config.yaml
model: "image captioner"
dataset: "photos with spoken descriptions (Open Images, Localized Narratives)"
train_examples: 203450
image_size: 32
crop_scale_min: 0.7
horizontal_flip: true
translate: 0.12
tokenizer: "word"
vocab_size: 4585
encoder_arch: "densenet"
encoder_norm: "batchnorm"
encoder_activation: "relu"
encoder_depths: [4, 6, 9, 4]
encoder_kernel_size: 3
encoder_stem: "single"
encoder_growth_rate: 16
fusion: "cross_attention"
decoder_width: 192
decoder_layers: 8
decoder_norm: "layernorm"
decoder_norm_position: "pre"
decoder_activation: "gelu_tanh"
decoder_mlp_ratio: 4
decoder_head_dim: 16
decoder_fused_qkv: false
decoder_bias: "none"
decoder_qk_norm: false
decoder_parallel_block: false
decoder_inner_norm: false
decoder_drop_path: 0.1
decoder_positions: "rope"
decoder_cross_attention_every: 2
decoder_tie_embeddings: false
init: "xavier_uniform"
residual_init: "none"
optimizer: "adamw"
lr: 0.0019
beta1: 0.95
beta2: 0.99
eps: 1e-08
ema_decay: 0.999
steps: 2900
batch_size: 64
epochs: 0.9
lr_schedule: "wsd_sqrt"
decay_fraction: 0.3
final_lr_fraction: 0
warmup_steps: 140
weight_decay: 0.4
Rows from block 17 of the image encoder of a small image captioner, named by matrix and row number. Rows with one number belong to one channel. Each number is 50 + 10 x the weight over its row's rms, rounded and kept within 0 to 99. All counts start at 0.
After each channel's rows are labels from the 100 images, of 14976, where the channel reaches its highest value: "responds to" is what is common among them; "colour at peak" is the nearest of a few named colours to the mean colour under the peak. Only what is clearly more common there than usual is listed. The data: photos with spoken descriptions (Open Images, Localized Narratives).
# conv1: bottleneck pointwise conv (encoder.blocks.19.conv1.weight, 64x192x1x1), inputs 0-95
# conv2: growth 3x3 conv (encoder.blocks.19.conv2.weight, 16x64x3x3, transposed, each kernel summed), outputs 0-15

conv1.46:40 61 41 45 53 41 16 55 60 49 62 55 51 55 56 43 71 39 51 56 36 43 57 41 32 58 61 45 42 38 53 60 46 55 37 61 45 57 61 52 48 55 52 36 54 55 43 39 66 57 49 33 30 74 43 51 65 24 60 43 45 37 43 60 48 51 62 55 48 44 32 59 46 57 48 47 58 50 42 43 54 45 42 54 46 37 46 56 52 42 38 42 40 64 47 50
conv2.46:51 57 56 60 30 69 46 59 59 52 39 59 60 41 45 58
responds to: text has "color"
colour at peak: red

conv1.49:60 44 57 52 51 47 57 61 52 48 52 53 60 60 51 58 38 47 52 56 59 48 53 49 62 41 53 57 50 57 55 58 51 58 57 44 54 52 45 44 51 57 51 47 54 56 49 48 53 46 56 49 42 43 56 52 44 41 42 55 54 58 57 47 49 53 50 48 55 56 49 54 50 44 57 47 49 50 51 56 63 54 59 37 66 58 45 49 53 56 53 45 58 59 54 66
conv2.49:61 37 48 63 49 60 45 56 60 60 57 61 61 63 61 63
responds to: text has "sky"; text has "trees"; text has "buildings"; text has "water"
colour at peak: cyan; blue

conv1.4:44 54 45 56 45 48 53 38 55 60 44 44 54 55 46 57 54 41 52 35 51 41 44 50 51 45 51 52 43 45 37 60 37 53 52 54 54 39 48 61 47 55 45 59 59 49 41 50 45 57 39 39 51 62 48 55 55 47 53 54 46 47 57 56 46 50 41 41 36 40 50 57 43 41 54 48 37 55 42 68 62 31 32 45 49 41 49 44 54 34 52 43 38 49 49 52
conv2.4:54 61 35 46 29 61 41 46 65 52 60 55 61 56 55 44
responds to: text has "grass"
colour at peak: grey

conv1.24:55 52 58 47 48 52 27 59 60 47 50 50 61 63 40 52 51 49 52 61 53 57 47 55 49 56 44 53 45 35 64 53 56 64 32 54 37 60 51 54 39 45 44 47 42 45 50 41 65 49 50 39 36 45 42 59 60 37 47 48 42 46 48 40 42 51 62 46 60 60 16 52 58 49 41 47 58 48 40 31 46 28 35 50 44 43 35 40 41 27 54 35 46 39 51 56
conv2.24:67 56 48 54 37 53 50 58 71 55 45 58 44 66 63 55
responds to: text has "red"
colour at peak: red

conv1.48:53 66 54 48 47 37 42 59 61 55 60 50 56 61 40 49 48 51 52 62 54 36 54 47 52 47 50 52 45 36 56 59 50 56 42 52 47 58 52 48 41 48 37 49 49 45 46 42 59 56 41 40 43 62 41 60 51 39 46 52 39 43 52 53 49 45 63 49 52 58 47 59 53 57 41 42 64 44 38 39 43 32 39 48 51 37 50 40 41 28 42 33 39 49 52 56
conv2.48:62 57 43 53 32 56 50 63 66 52 44 63 54 61 63 57
responds to: text has "red"
colour at peak: red

conv1.62:56 54 54 55 56 49 49 57 48 48 47 49 62 62 53 48 40 59 50 47 56 52 57 50 63 48 57 60 48 56 50 59 57 61 57 48 54 56 54 44 53 62 51 52 49 46 47 50 57 47 56 50 41 46 62 53 43 45 40 52 59 51 53 46 57 55 54 54 59 58 48 45 46 48 58 58 49 54 48 62 64 53 53 40 59 55 47 51 51 54 56 47 50 59 51 64
conv2.62:62 37 46 64 48 60 45 57 59 60 59 63 61 61 60 61
responds to: text has "sky"; text has "trees"; text has "buildings"; text has "water"
colour at peak: cyan; blue

conv1.9:53 71 54 41 61 52 24 56 64 54 56 49 57 51 47 44 56 51 52 63 37 50 45 53 50 52 58 49 44 40 69 47 56 61 41 51 51 67 44 62 50 48 46 48 50 44 60 33 74 62 60 47 31 70 43 65 71 43 38 40 34 47 43 46 51 50 66 40 49 53 33 47 67 52 45 54 56 49 39 39 44 44 43 67 43 43 49 56 54 53 50 47 56 56 60 58
conv2.9:48 59 56 57 51 39 49 76 66 55 60 61 42 53 44 56
responds to: text has "red"
colour at peak: red

conv1.60:62 60 57 43 51 57 46 53 68 62 64 59 67 54 33 40 55 57 56 59 42 63 50 63 51 54 62 68 43 45 63 49 66 55 41 51 45 67 42 56 44 52 42 58 50 46 61 26 70 46 64 40 48 61 50 52 60 43 41 41 46 52 52 51 54 45 60 52 57 64 38 43 65 65 47 48 56 50 45 35 47 48 56 60 48 50 40 55 55 46 59 47 53 58 50 65
conv2.60:55 41 57 56 56 52 51 71 69 63 56 65 49 59 55 56
responds to: text has "sky"
colour at peak: blue; cyan

conv1.55:33 51 48 51 43 38 31 39 39 47 40 45 43 60 60 41 63 33 43 41 43 43 44 44 44 62 48 51 49 52 43 61 39 58 32 58 49 42 52 58 55 50 58 63 47 59 47 56 32 54 35 44 40 54 46 51 54 27 66 53 48 60 53 47 48 50 45 48 48 35 46 56 41 36 59 52 43 68 45 40 48 44 37 52 50 50 48 47 45 53 61 51 44 44 66 53
conv2.55:61 60 40 60 33 68 44 47 55 61 51 46 61 63 58 50
responds to: text has "trees"; text has "sky"; text has "grass"; text has "plants"
colour at peak: white

conv1.8:68 53 54 49 47 50 53 58 57 59 56 64 59 61 50 55 43 63 65 62 50 50 52 58 57 40 49 66 48 51 55 53 60 55 52 48 54 48 45 52 53 56 48 43 43 45 64 43 60 51 55 50 44 49 56 45 45 38 44 55 52 49 50 45 55 51 61 48 60 56 50 55 49 50 54 47 54 50 57 49 61 49 57 37 54 52 44 55 51 60 53 52 56 50 53 58
conv2.8:59 41 48 62 51 60 44 57 61 62 58 62 60 64 62 62
responds to: text has "sky"; text has "trees"; text has "buildings"; text has "water"
colour at peak: cyan; blue

conv1.45:38 38 48 52 45 36 29 58 55 41 58 44 62 61 53 53 70 49 47 53 40 37 64 35 50 44 58 53 39 43 52 65 37 71 39 71 48 60 59 56 51 68 57 39 39 63 33 56 46 53 40 35 31 29 39 39 53 38 70 52 32 59 35 62 44 41 49 43 45 54 26 69 40 42 62 49 54 75 47 44 48 46 41 40 44 55 41 48 45 47 60 48 41 54 48 47
conv2.45:53 41 43 68 40 65 41 44 55 60 48 58 65 60 62 56
responds to: text has "wall"
colour at peak: pink

conv1.32:58 55 57 52 45 53 55 67 57 64 57 62 56 51 43 45 40 59 60 62 49 59 51 60 53 40 52 56 46 52 60 61 58 57 53 56 49 55 49 46 49 62 58 43 38 44 60 52 63 53 54 51 44 44 53 51 45 49 43 59 48 51 53 48 62 44 63 50 52 54 47 48 57 55 59 55 61 58 54 53 55 58 56 44 60 53 47 54 55 54 61 47 56 59 56 63
conv2.32:60 40 50 61 50 58 44 60 62 67 58 64 58 63 59 60
responds to: text has "sky"; text has "trees"; text has "buildings"; text has "water"
colour at peak: cyan; blue

conv1.41:45 66 50 49 43 39 31 58 56 53 53 51 62 66 40 42 54 52 51 65 41 38 57 49 38 43 61 53 40 35 52 57 57 59 39 59 40 56 49 50 33 54 39 39 54 41 59 45 65 54 57 36 30 67 38 61 55 40 45 58 32 39 40 50 57 49 61 44 52 58 32 52 58 48 47 39 65 59 40 32 41 46 42 44 42 47 45 38 46 38 52 47 46 46 62 54
conv2.41:64 60 45 54 37 59 48 65 64 52 32 63 51 53 57 56
responds to: text has "red"
colour at peak: red