Weights of a small image captioner.
Model: 32-pixel images, encoder norm batchnorm, encoder depths [4, 6, 9, 4], decoder width 192, decoder layers 8.
Data: trained on photos with spoken descriptions (Open Images, Localized Narratives), 203450 training examples.
Rows from block 3 of the text decoder, named by matrix and row number. Rows with one number belong to one attention dimension. Each number is 128 + 24 x the weight over its row's rms, rounded and kept within 0 to 255. All counts start at 0. Numbers have three digits each.
# q: attention query (decoder.blocks.3.attn.q.weight, 192x192), inputs 0-191
# k: attention key (decoder.blocks.3.attn.k.weight, 192x192), inputs 0-191
q.62:099112114069075103120179064115136129156125134127099146146084098122152160115147143113108163118103176112134141137104130124146080142154136142131091133163107126132125157103151155109114107118123126086149116117147108178107061141166112157090143115156130150130133144140144154112151109105118151100122134150164133078142144167120119148094131125142131107156091140107122180128139141112109151159187137155142159156115129106136098107149134135115135126146159131137070116123083118108130099136137162137100146081102132130157099143115113145115104120125152132097139159132173140139142125126103161154
q.63:094132129117152134111115147123169097150127106095123094144111104168126151136102111139142112119092093118142150112114081131132115127118124133069107115190157151064136155141145117119105108163122133155192094118116135150107114122100107153121104099147128157150104111152120151129148137132106177127139107121122126138111138147111151127148134074133155104157089118138144111135122131129129125151120177154164168131101094154152148087112118133144131160152106082128118073129140148109161103110134112151139107129189075163133117126125099147151102112118121150137174164130138187127118140117157170117
q.64:106132123168085106095104115096132110117129148168134070123100089167133159113126164086126157094133111186081092092126102120095121115125111124130112124119082130162136145126132094148093124165132110100090136137070099130135133171152140108153124093136134147150151145170114103120115107120119109156123115159134116134167129158077148112110139130090183128130148165116119142123130148144139161127146163119154154098077142122141115168099126113129157114145091122097130168079156154129118125166130130147099150135145143137115141142141159158130108107156152132148140136138145150192136145101138133132
q.65:150138177102125160137088103118117150090139093140160123104096112090084127122127135142115139130123085144117146140143094128128161125128129116152096103142157171099170144137078134144083167121132123139128138154102121099141151167119123135155120089117144126153116160121087114085131121154122085113111123105088112117112122085134132179144187137108123129152126161096129145117165149135171148165145131153139105130083154150125136105122104152129122073123093135091156137124164146132126117161073152137144106112095129169098114127128146145097193131148127098126147096128118129133115128125139153078
q.66:138163128072136166143098108114132123090125116117135129113103115122092155121139089132114157121121136122098098154128132131142119158105139122117112101156136153104134163135134146180109099101177143159122093165099161077121103154103119153112100061134096157121165176094117116142104120159118170090139167066130152114131115145161087150156156117116144145126114154141151159129127149126125090158119127121110131161108126156098117090146115129119109128131122114118128106121128133098099102143137153146090133148145098166140144141136081116137133132164117114033109125110146114131168134147134125118
q.67:138140124127122143117122121128135103107116146157126142133100103138157196095094100105124137150159113118096162162176149099088129139167136132166115117136103112148143150111132133129166113113133142135175141193126139145086089115147148105119115130160120121132157150079149125136098136106104112107110120154105111172136124147085128119104136129138129119135162137149147150140089098109133132133156148113080131083136140140130160094115138115105141137129122080165121161101140118135159144154109144146135154121118106141141195074143097114157118135157073182096087178114139158110126153139150137097
q.68:182148156121098142140124109121121105089110109105134175124115109124086148151156155102096129120137113134111142148096105120109152104125140099124153099118106175099172150088153180150125086102171087156119129186131140112106141149166111144129112122087095147113164121111134111143124144129119150105111150096155137107109142108179111177135094090121144129102124133109157125137157117124144137132125146114116152124109159117099063132134129140123100160133132112125102148112101111159144143153123146126169154095144155169141133097175102099128179126141125107078074124119130156126100135147166132116
k.62:110140123167101146120103131103174119146123105137131087101158130152122101121124151120151131077150116115117153131157127141113165141109100116074124128153172109092110117109157153132148150128132121148162145090096113102149146126127083127099103143104084164170124105175147118155101167097150171125116113125126132143124120132135115132134120150159145103104117136142140098120110134142168104110114131124146133135137086105154123111089136093182118111130148110139111128134092080183134163144109120193113133139115116051134109110162118117138117098183094143107150119135137140165151137176144154145
k.63:129124105101108132132117147147127132177144117146115085094097115109128133147145120098113104106139104147135161124115106125119161114164105139086120108153116160167121068134104100136139123108147170115102171185102115177109150129125097131111122148138104133135147099121158118116111147131132146149104142125074106128169162142125126133113094131121099090119114119136103055135216125154120132133156160119149153073105132152167120146139161117141136132108114116146166161124138164141134103113128131121110145165178096126119151145168142132116146097125121139144123137137148126125085138191168137104
k.64:120141128092129149102141115152143111126114101165115100128161133155120109163102122170126135132086119111088129144088113112112099135114156134126139135108125140105153098114125165134151138117162163174136168167141129125134161114113119072127126126177130123098135131156126115142142146116065136124141175157128097133142149136145136087197177148122083169146140079143146103119123121123137110113113105121140114137135108126174158109155107124131162115103140094171110135155142092111092155102154147103139138133173129105148129114088138126178152144101092122114103073093142122154113104179126117154
k.65:128112127139108154122120175100085150117148150120146167159142092107150110104159101109114116166125141111125114171163134181127161176061127121114116086114093148117110154159167128187131110117120101162148108142107136114121133125128131114150120094105119136104134155113150108076109149103162140105129100130171139146116117106117113183113137117118131130138150187075123168137122091107099119129127166141106138120109163136120157151106129160159137079124143091151107087127111121100130115117074148108114137144128124152079095126186149142148127114138118122147153111120117131138143148113145152104
k.66:125146130131122103189150125155077156132171098126127124175129118115128117152144128165155134125147089085179130106109147107140113115134101163141132145142129114129139105113098109134141156138148124137126123146131137105168154092147131119125130152104106144074133104130127142184120137109106133180126144103176099189110144123160136122163157140099131133118097077148129078160146150148101112104103140113101120171190152095160152101155111112122099129154153105104115141119158092125165125101169114119141132151130089107142113117120149089113167096105140123116146098120155134139099146100092106132
k.67:140101109126123123106144125156141127123121138143127148145113169107155112172116173143113101144124121117148093142115127152156199165132136130092172168132114085136122120184121130096175120157118144059128154118148103128144142144121078126143122112117119104126139128106142129120178082152106124118118091113116121133128133114128112135119061153120148151093090146113144143194132095107127146107180120093132111112139108124132134164112161148144132121111130119148168120122180140087156099064113146109117114147119077154111117139145142136147113085124118146136135137130094139131137119073162121117
k.68:144096162168123124170106147128089172129164125155125141166147093107145098102139160132136124132131130086131135166157159119169142165112123129117164153120132144102101125126120127149146164144139101106136131099150172117171139129140114162141106140142107095108133155123125127125133124060164148146130123149148120143123136158158155112128134133144127146126167144135119147162057108139113144076149112116083116161143158138128147119125127145150121106099121134105097134112161067077112143117117097121115153102120088076115065153107166152149109135095123131123118096129091113110123105120069126139