{
  "model": "image captioner",
  "dataset": "photos with spoken descriptions (Open Images, Localized Narratives)",
  "train_examples": 203450,
  "image_size": 32,
  "crop_scale_min": 0.7,
  "horizontal_flip": true,
  "translate": 0.12,
  "tokenizer": "word",
  "vocab_size": 4585,
  "encoder_arch": "densenet",
  "encoder_norm": "batchnorm",
  "encoder_activation": "relu",
  "encoder_depths": [4, 6, 9, 4],
  "encoder_kernel_size": 3,
  "encoder_stem": "single",
  "encoder_growth_rate": 16,
  "fusion": "cross_attention",
  "decoder_width": 192,
  "decoder_layers": 8,
  "decoder_norm": "layernorm",
  "decoder_norm_position": "pre",
  "decoder_activation": "gelu_tanh",
  "decoder_mlp_ratio": 4,
  "decoder_head_dim": 16,
  "decoder_fused_qkv": false,
  "decoder_bias": "none",
  "decoder_qk_norm": false,
  "decoder_parallel_block": false,
  "decoder_inner_norm": false,
  "decoder_drop_path": 0.1,
  "decoder_positions": "rope",
  "decoder_cross_attention_every": 2,
  "decoder_tie_embeddings": false,
  "init": "xavier_uniform",
  "residual_init": "none",
  "optimizer": "adamw",
  "lr": 0.0019,
  "beta1": 0.95,
  "beta2": 0.99,
  "eps": 1e-08,
  "ema_decay": 0.999,
  "steps": 2900,
  "batch_size": 64,
  "epochs": 0.9,
  "lr_schedule": "wsd_sqrt",
  "decay_fraction": 0.3,
  "final_lr_fraction": 0,
  "warmup_steps": 140,
  "weight_decay": 0.4
}
Rows from block 6 of the image encoder of a small image captioner, named by matrix and row number. Rows with one number belong to one channel. Each number is 128 + 24 x the weight over its row's rms, rounded and kept within 0 to 255. All counts start at 0.
After each channel's rows are labels from the 100 images, of 14976, where the channel reaches its highest value: "top examples" is what is common among them. Only what is clearly more common there than usual is listed. The data: photos with spoken descriptions (Open Images, Localized Narratives). In brackets: how many of the 100.
# conv1: bottleneck pointwise conv (encoder.blocks.7.conv1.weight, 64x96x1x1), inputs 0-95
# conv2: growth 3x3 conv (encoder.blocks.7.conv2.weight, 16x64x3x3, transposed), outputs 0-15, a 3x3 kernel for each

conv1.14 [196 131 167 119 166 155 149 146 161 108 168  91 145  91 156 176 174 134 103 131 127 129 114 141 132 132 136 129 147 150 138 190 126 171 135 141 173 139 132 152 132 105 106 126 153 105  96 129 162 123 138 148 146 110 119 143  83 120 127  92 113 166 121 147 124 147 131 144 145 148 113 130 123 162 154 115 127  94 125 132 129 117 121 156 153 167 111 163 155 148 141 104 152 154 115 141]
conv2.14 [110 104 114 113 119 122 108 133 115 141 123 120 146 121 128 111 116 115 155 171 145 152 174 145 149 169 147  88 117 152 107 133 162 143 153 164 150 128 114 165 138 124 146 130 126 122 122 110 113 113 114 116 121 106  98 126 137 107 129 145 106 116 132  96 100  90 121 112 109 145 174 152 130 134 130 109  94 102 119  96 113 195 155 138 198 160 135 168 156 127 148 140 110 164 134 118 146 137 146 113 106  80 105 105  85 112 115 110 127 123 129 141 138 125 137 149 143 136 102  80 144 114  99 127 124 132 155 145 121 178 184 157 169 181 163 175 160 144 172 155 135 134 130 135]
top examples: text has "red" (25)

conv1.59 [113  90 164  72 113 109 146 103 101  87 134 118 124  90 152 171 126 116 118  81 116 143 149 145 105 147  95 131 164 114 130 158 140 159 111 118 128 114 121  89 131 144 114  90 146 126 140 111 127 122 162 123 135 124  95 171 122 115 112 133 116 114 104 181  99 138 114 117 143 124 139 141 102  90 116 137 133 104 128 134 154 180 143 114 134  91 106  96 106 141 176 158 171 154 158 135]
conv2.59 [167 158 150 156 164 138 160 162 148 145 135 126 141 128 118 141 131 132 135 134 118 148 128 130 139 137 121 162 159 164 170 162 164 172 171 171 149 154 140 142 134 133 125 104 102 130 133 159 123 114 158 133 128 159 177 171 174 169 167 172 174 169 165 126 118 111 128 128 141 126 145 131 175 150 128 144 131 107 129 116 101 152 154 143 165 159 157 138 142 138 162 153 154 138 113 128 120 119 116 134 140 115 141 132 116 121 112 108 169 183 173 161 173 177 171 180 178 131 125 132 132 113 112 122 114 117 134 141 142 124 139 137 102 107 119 136 148 147 138 129 143 120 128 130]
top examples: text has "color" (31)

conv1.17 [ 97 106 119 110 146 124 110 145 102  71  89 113 122 128 101 133 108 153 121 117 124 117 119 112 103 133  80 123 114 115 119 113 142 131  95  75  97 112 110 112 117 112 118 106 122 119 144  90 113  94 156  95 102 129 117 134 146 136 126 155 138 142 102 120 168  90 147 147 156 149 130 145 120 130 141 146  87 131 142 136 170 155 192 111 143  86 177 123 132 123 156 135 189 161 155 149]
conv2.17 [152 139 128 173 142 128 169 171 163 120 116  92 139 130 122 119 130 139 121 136 115 128 130 107 131 128 101 167 163 156 167 163 150 192 184 175 140 154 153 109 127 141 107 132 146 130 131 150 118 115  97 113 106 117 150 146 138 169 161 127 188 167 167 179 196 185 119 128 126  90 111 109 127 106  96 133 112 119 146 113  96 158 153 148 159 175 164 145 145 161 136 124 133 104 123 137 120 120 147 140 154 155 123 145 148  97  89 110 165 143 148 154 115 118 172 148 148 128 140 129 137 142 146 124 145 136 130 127 142 116 115 126 118 142 143 126 111 132 135 125 150 134 120 152]
top examples: text has "plants" (25)

conv1.50 [103 114 125  99  75 120 100 119 111 118 119 144 103 104 124 155 119 114 132 105 143 132 143  85 111 133 133 138 139 124 144  93 139 138 120 122  79  70  95 119  96 139 118 114 173  99 156 124 114 126 117  64 112 100  88 142 158  91  69 138 157 125  83  75 128 129 117 106 149 131 103 103 125 100 113 118 103 151 116 129 127 134 130  87 137 120 134  93  86 139 127 141 122 106 140 115]
conv2.50 [135 165 143 149 147 134 115 134 134 101 113  96 144 134 107 159 152 135 107  99  78 127 106  82 132 118  97 139 134  82 140 155  92 126 127  96 122 135 130 119 126 151 109 104 124 134 164 181 121 124 173 101 111 157 172 190 144 176 173 167 167 167 181 161 172 153 123 138 112  68  74  91 140 117 101 173 147 120 130 131  87 116 121  92 131 118  80 138 137 114 114 122 118 116 115 116 116 119 105 117 132 125 126 154 140 103 109 114 144 136 166 111 139 153 140 128 138 109 127 128 131 151 147 128 140 136 126 120 135 121 128 131 123 118 119  78  85  94 124 125 122 121 120 124]
top examples: text has "grass" (36)

conv1.8 [ 80 131 128 108 153 144 131 140 138 116  97 153 138 151 101 115 110 138  89  90 105 101 133 138 144 121 122 106 112 135 120 100  73 121  95 130 144  94 122 144 151 160 110 141 108 162 127  98 131 110  89 137 148 132 111  95 119 133 148 114 120 103 179 140 108 192 116 106 139 110 146 114 109  97 109 100  85 137  88 110  99  89 102 116 121  99 138  98 171 106 108  89 114 117 114  95]
conv2.8 [ 79  62  78  80  72  93  94  76  95 157 137 125 146 133 115 131 135 119  91 125 122 111 137 118 128 132 138  61  65  84  78  82  88  88  85  91 145 138 130 146 125 129 123 119 124 133 133 140 115 123 143 123 136 144  85  60  92  91  86  82  92  79  76 106 107 122 110 109 131  90 101 124 155 117  96 158 128 114 149 146 143 117 127 126 117 132 130 120 121 130 133 126 116 135 127 122 129 119 120 149 137 122 145 137 125 140 127 123 153 141 146 130 136 125 112 108  97 138 133 121 130 127 106 140 130 132 132 125 106 130 126 104 127 113 115 146 130 115 144 140 119 133 120 124]
top examples: text has "wearing" (30)

conv1.6 [100  84 161 103 119  87 118 131  82  96 137  96 151 111 141 163 112 105  86  71 121 132 129 129  96 131 100 120 146 125 105 138 106 143 129  90 114 115 101  99 125 143  83 103 140 119 109 126  94  97 160 100 107  99 102 170 115 125 109 119 112 139  94 164 118 109 123 121 137 142 137 127  92  86 106 132 106 130 122 122 166 143 167  96 124 106  97 118 117 146 162 144 155 150 157 146]
conv2.6 [165 148 140 147 135 141 146 153 152 125 136 121 150 152 125 125 136 121 125 119 110 121 104 114 131 129 127 180 170 149 167 150 155 182 167 154 135 137 146 117 120 123 111 113 120 130 119 135 136 107 131 152 114 128 191 179 162 174 160 162 181 167 158 130 140 141 133 148 157 133 150 164 137 109 122 116  91 108 128 117 114 172 149 153 152 146 150 147 144 140 138 135 141 111 123 120 117 122 119 149 134 139 112 107 111 112 105 120 188 180 190 176 177 171 184 183 186 141 142 132 131 129 130 126 111 118 139 140 144 126 124 142 108 106 128 141 138 138 123 135 131 120 115 122]
top examples: text has "color" (35)