A small image captioner, trained from scratch.
Training: adamw at rate 0.0019, 2900 steps.
Data: trained on photos with spoken descriptions (Open Images, Localized Narratives), 203450 training examples.
Rows from block 11 of the image encoder of a small image captioner, named by matrix and row number. Rows with one number belong to one channel. Each number is 128 + 24 x the weight over its row's rms, rounded and kept within 0 to 255. All counts start at 0.
After each channel's rows are labels from the 100 images, of 14976, where the channel reaches its highest value: "top examples" is what is common among them. Only what is clearly more common there than usual is listed. The data: photos with spoken descriptions (Open Images, Localized Narratives).
# conv1: bottleneck pointwise conv (encoder.blocks.13.conv1.weight, 64x96x1x1), inputs 0-95
# conv2: growth 3x3 conv (encoder.blocks.13.conv2.weight, 16x64x3x3, transposed, each kernel summed), outputs 0-15

conv1.9 [149 147 166 180 152 116 139 135 124 135 143 143 116 129 119 156  78 115 154 117 129 129 136 150 182 115 112 146 144 160 134 136 136 140 170 115 133 148 120  99 119 162 141 139 103 146 144 131 135 127 164 157 127 131 157 124 107 149  77 106 119 171 139 129 123 114 139 151 140 156 121 132 131 163 164 137 140 133 192 124 143 175 178 116 124 182 143 151 141 170 160 125 156 132 161 162]
conv2.9 [119 124 113 172 103 139 152 157 146 129 108 113 125 119 132  67]
top examples: text has "sky"; text has "trees"; text has "buildings"

conv1.30 [122 127 105 113 113 123  93 157 121 116 125 103 130 132 135 123 149 113 150 172  98 108 102 138 104 139 153 147 105  80 145 124 123 143 103 128 105 128 110 136  86  99 123 142 129 126 148 122 138 149 130  87  91 152  98 152 141  87 134 164 112  93 143  99 139 108 140 148 119 153  96 123 116 111 124 102 117 148  78 134 111  67  80 138 108 107 114  74 109  90 101  93  95 119 118 178]
conv2.30 [134 143 126 142 112 108 148 128  66 152  81 115 102 118 132 133]
top examples: text has "woman"

conv1.54 [128 140 132  78 135 123 112  97 107 145 102 111  97 110 120 130 132 114  97 104 126 115  94 122 130 139 144 127 103  85 107 137 100 129 125  98 176 128 115 114 104 105  94 159 174 116 109 112  94 150  87 119 138 149  82 136 139  87 127 141 141  98 163  97 116 117 115 164 126  89 146 118 116 122 131 104 105 116  92 169 161 128 169 117 145 153  84 145 153 116  88  85 152 107 138 152]
conv2.54 [ 99 125 137  79 119 117 113 150 110 133  83 112  95 108 115 101]
top examples: text has "trees"; text has "grass"; text has "plants"; text has "ground"

conv1.14 [118 151 122 104 134 136 111 102  96 123 103  98  87  96 120 129 149 128 112 130 161 121 117 106 129  98 158 115 134 106 122 115 132  90 132 104 179 112 110 127  85 122 100 150 210 128 104 117 111 119 126 102 116 178 111 195 129 117 130 118 138 124 154 133 126 102 131 147 105 127 163 135 109 116 130 104  95 144 108 186 158 139 142 113 149 154 102 130 170 143 122 106 166 120 111 154]
conv2.14 [104 121 137 146 117 102 138 167  97 105 114 132  81 113 122  88]
top examples: text has "grass"; text has "trees"; text has "ground"; text has "plants"

conv1.40 [134 138 142 133 136 125 157  79 108 151  77 135 111 172 117 145 130  78 130 102 117 129 152 139 145 106 155 125 144 152 109 142  93 121 149 133 152  63 121 117 133 133 119 154 163 139 101 123  82 146 101 149 112 120 140 158  92 119 117 131 150 144 128 130 117 121  84 154 129  79 151 111 124 112 140 107  88 143 135 121 123 111 151 149 135 110 124 114 155 120  69  76 115 109  91 176]
conv2.40 [ 94 124 121 132 113  99 126  99 108  93 141  82 110  85 131 121]
top examples: text has "trees"; text has "grass"; text has "ground"

conv1.52 [128 169 126 120 146 109 139 122 107 135 105 108 106 119 140 140 135  94 149  97 118 100 120 144 148 107 132  99 139 147 105 134  97 122 164 100 176 104 146 152 122 146 152 148 165 121 113 133 140 134  80 133 120 172 137 159 131 116 106 105 161 169 126 128 150 147 153 129  99  67 132 113 100 127 154 164 117 100 144 155 149 134 139 156 142 132  51  83 143 134 127  81 114 122 159 146]
conv2.52 [121 112 139 162 118  98 104 139 117 142 115  89  95 121 143  77]
top examples: text has "sky"; text has "water"

conv1.39 [103 143 140 103 157 113 127  94  94 139  96 128 125 148 136 130 102  85 117  78 141  96 117 116  96 128 128 126 128 117 113 126 106 108 147 123 149  90 124 107 114 127 120 140 156 119  94 125  92 144  90 110 128 151 122 174 104 125 143 129 160 117 149 126 114 117  79 156 107  78 147 100 119 110 141 120 108 128 115 152 107 146 163 100 183 180 112 134 149 125  95  79 144  95  85 160]
conv2.39 [106 132 106 137 129 106 109 133  98 108 132 106  82  83  95 112]
top examples: text has "trees"; text has "grass"; text has "plants"

conv1.4 [ 95 103 135 118 140 119 171 132 138  91 171  82 118 107 120  95 142 136  87  91 141 127 124  90 102 156  99  95 161 120 105 121 157 148 133 107 123 126 123 131 170 117 123 127  91  95  96 122 135 173 140 160 145 114 102 103 146 168 113 107 138 105 113 125 105 120 114 106 125 138 167 137 137 127 123 121 175 108 143  96 108 126 103 128  91 130 153 104  87 123 131 175 135 155 183 112]
conv2.4 [113 141 135 123 151  96  61 153 146 127 147 106 124 117 101 132]
top examples: text has "sky"; text has "trees"; text has "grass"

conv1.18 [154 124 160 152 132 124 142 113 105 156 113 158 104 128 150 153 147 128 176 150 162 142 154 149 155 118  92 129 142 144 148 131 110 123 165 101 141 135 139 144 162 147 156 151  93 123 152 157 148 148 125 168 145 121 153 124 139 151 112 159 134 168 145 123 122 140 135 145 127 137 131 115 136 146 145 185 124 115 161  77 137 132 120 121  89 154 134 127 125 133 190 132 134 179 208 135]
conv2.18 [127 137 119 178 113 128 130 141 157 135 117  97 120 119 126  65]
top examples: text has "sky"; text has "trees"; text has "buildings"; text has "water"

conv1.36 [117 152 137 100 144 124 125 124 141 108  98 127 141 135  75 137 135 113 102 110 107 124  92 127 107 104 115 142  96  90 113 120 129 150 138 119 163 146  79 119  90  99 119 166 166 129 134  95 108 155 121  99 120 143  79 167 102 121 112 125 139 100 157 102 103  89 101 159  96 127 134  88 122 129  92 126 144 105  82 149 134 148 150 129 114 147 155 160 165 131  92 126 163  85 102 141]
conv2.36 [146 117 142  91 129 126  52 119 126 129 110 102 114 138 127 127]
top examples: text has "trees"; text has "sky"; text has "grass"; text has "plants"

conv1.45 [105 138 126  82 173 148 137 155 105 100 116  98 133 120  88 129 149 144 119 115 128 121  59 109  78 110 111 134 104 113 105 100 144 115 130  90 147 128  77 137 125 102 140 127 161 131 127 121 114 124 139 116 117 177 107 181 102 140 126 102 149 131 143 133 116  84 121 143 121 131 150  68 119 132  97 107 138  88  89 158 143 145 143 149 128 140 165 144 141 149 102 146 148 108 161 135]
conv2.45 [150 120 175 112 154 118  86 155 118 159 138 112 105 154 116 114]
top examples: text has "grass"; text has "plants"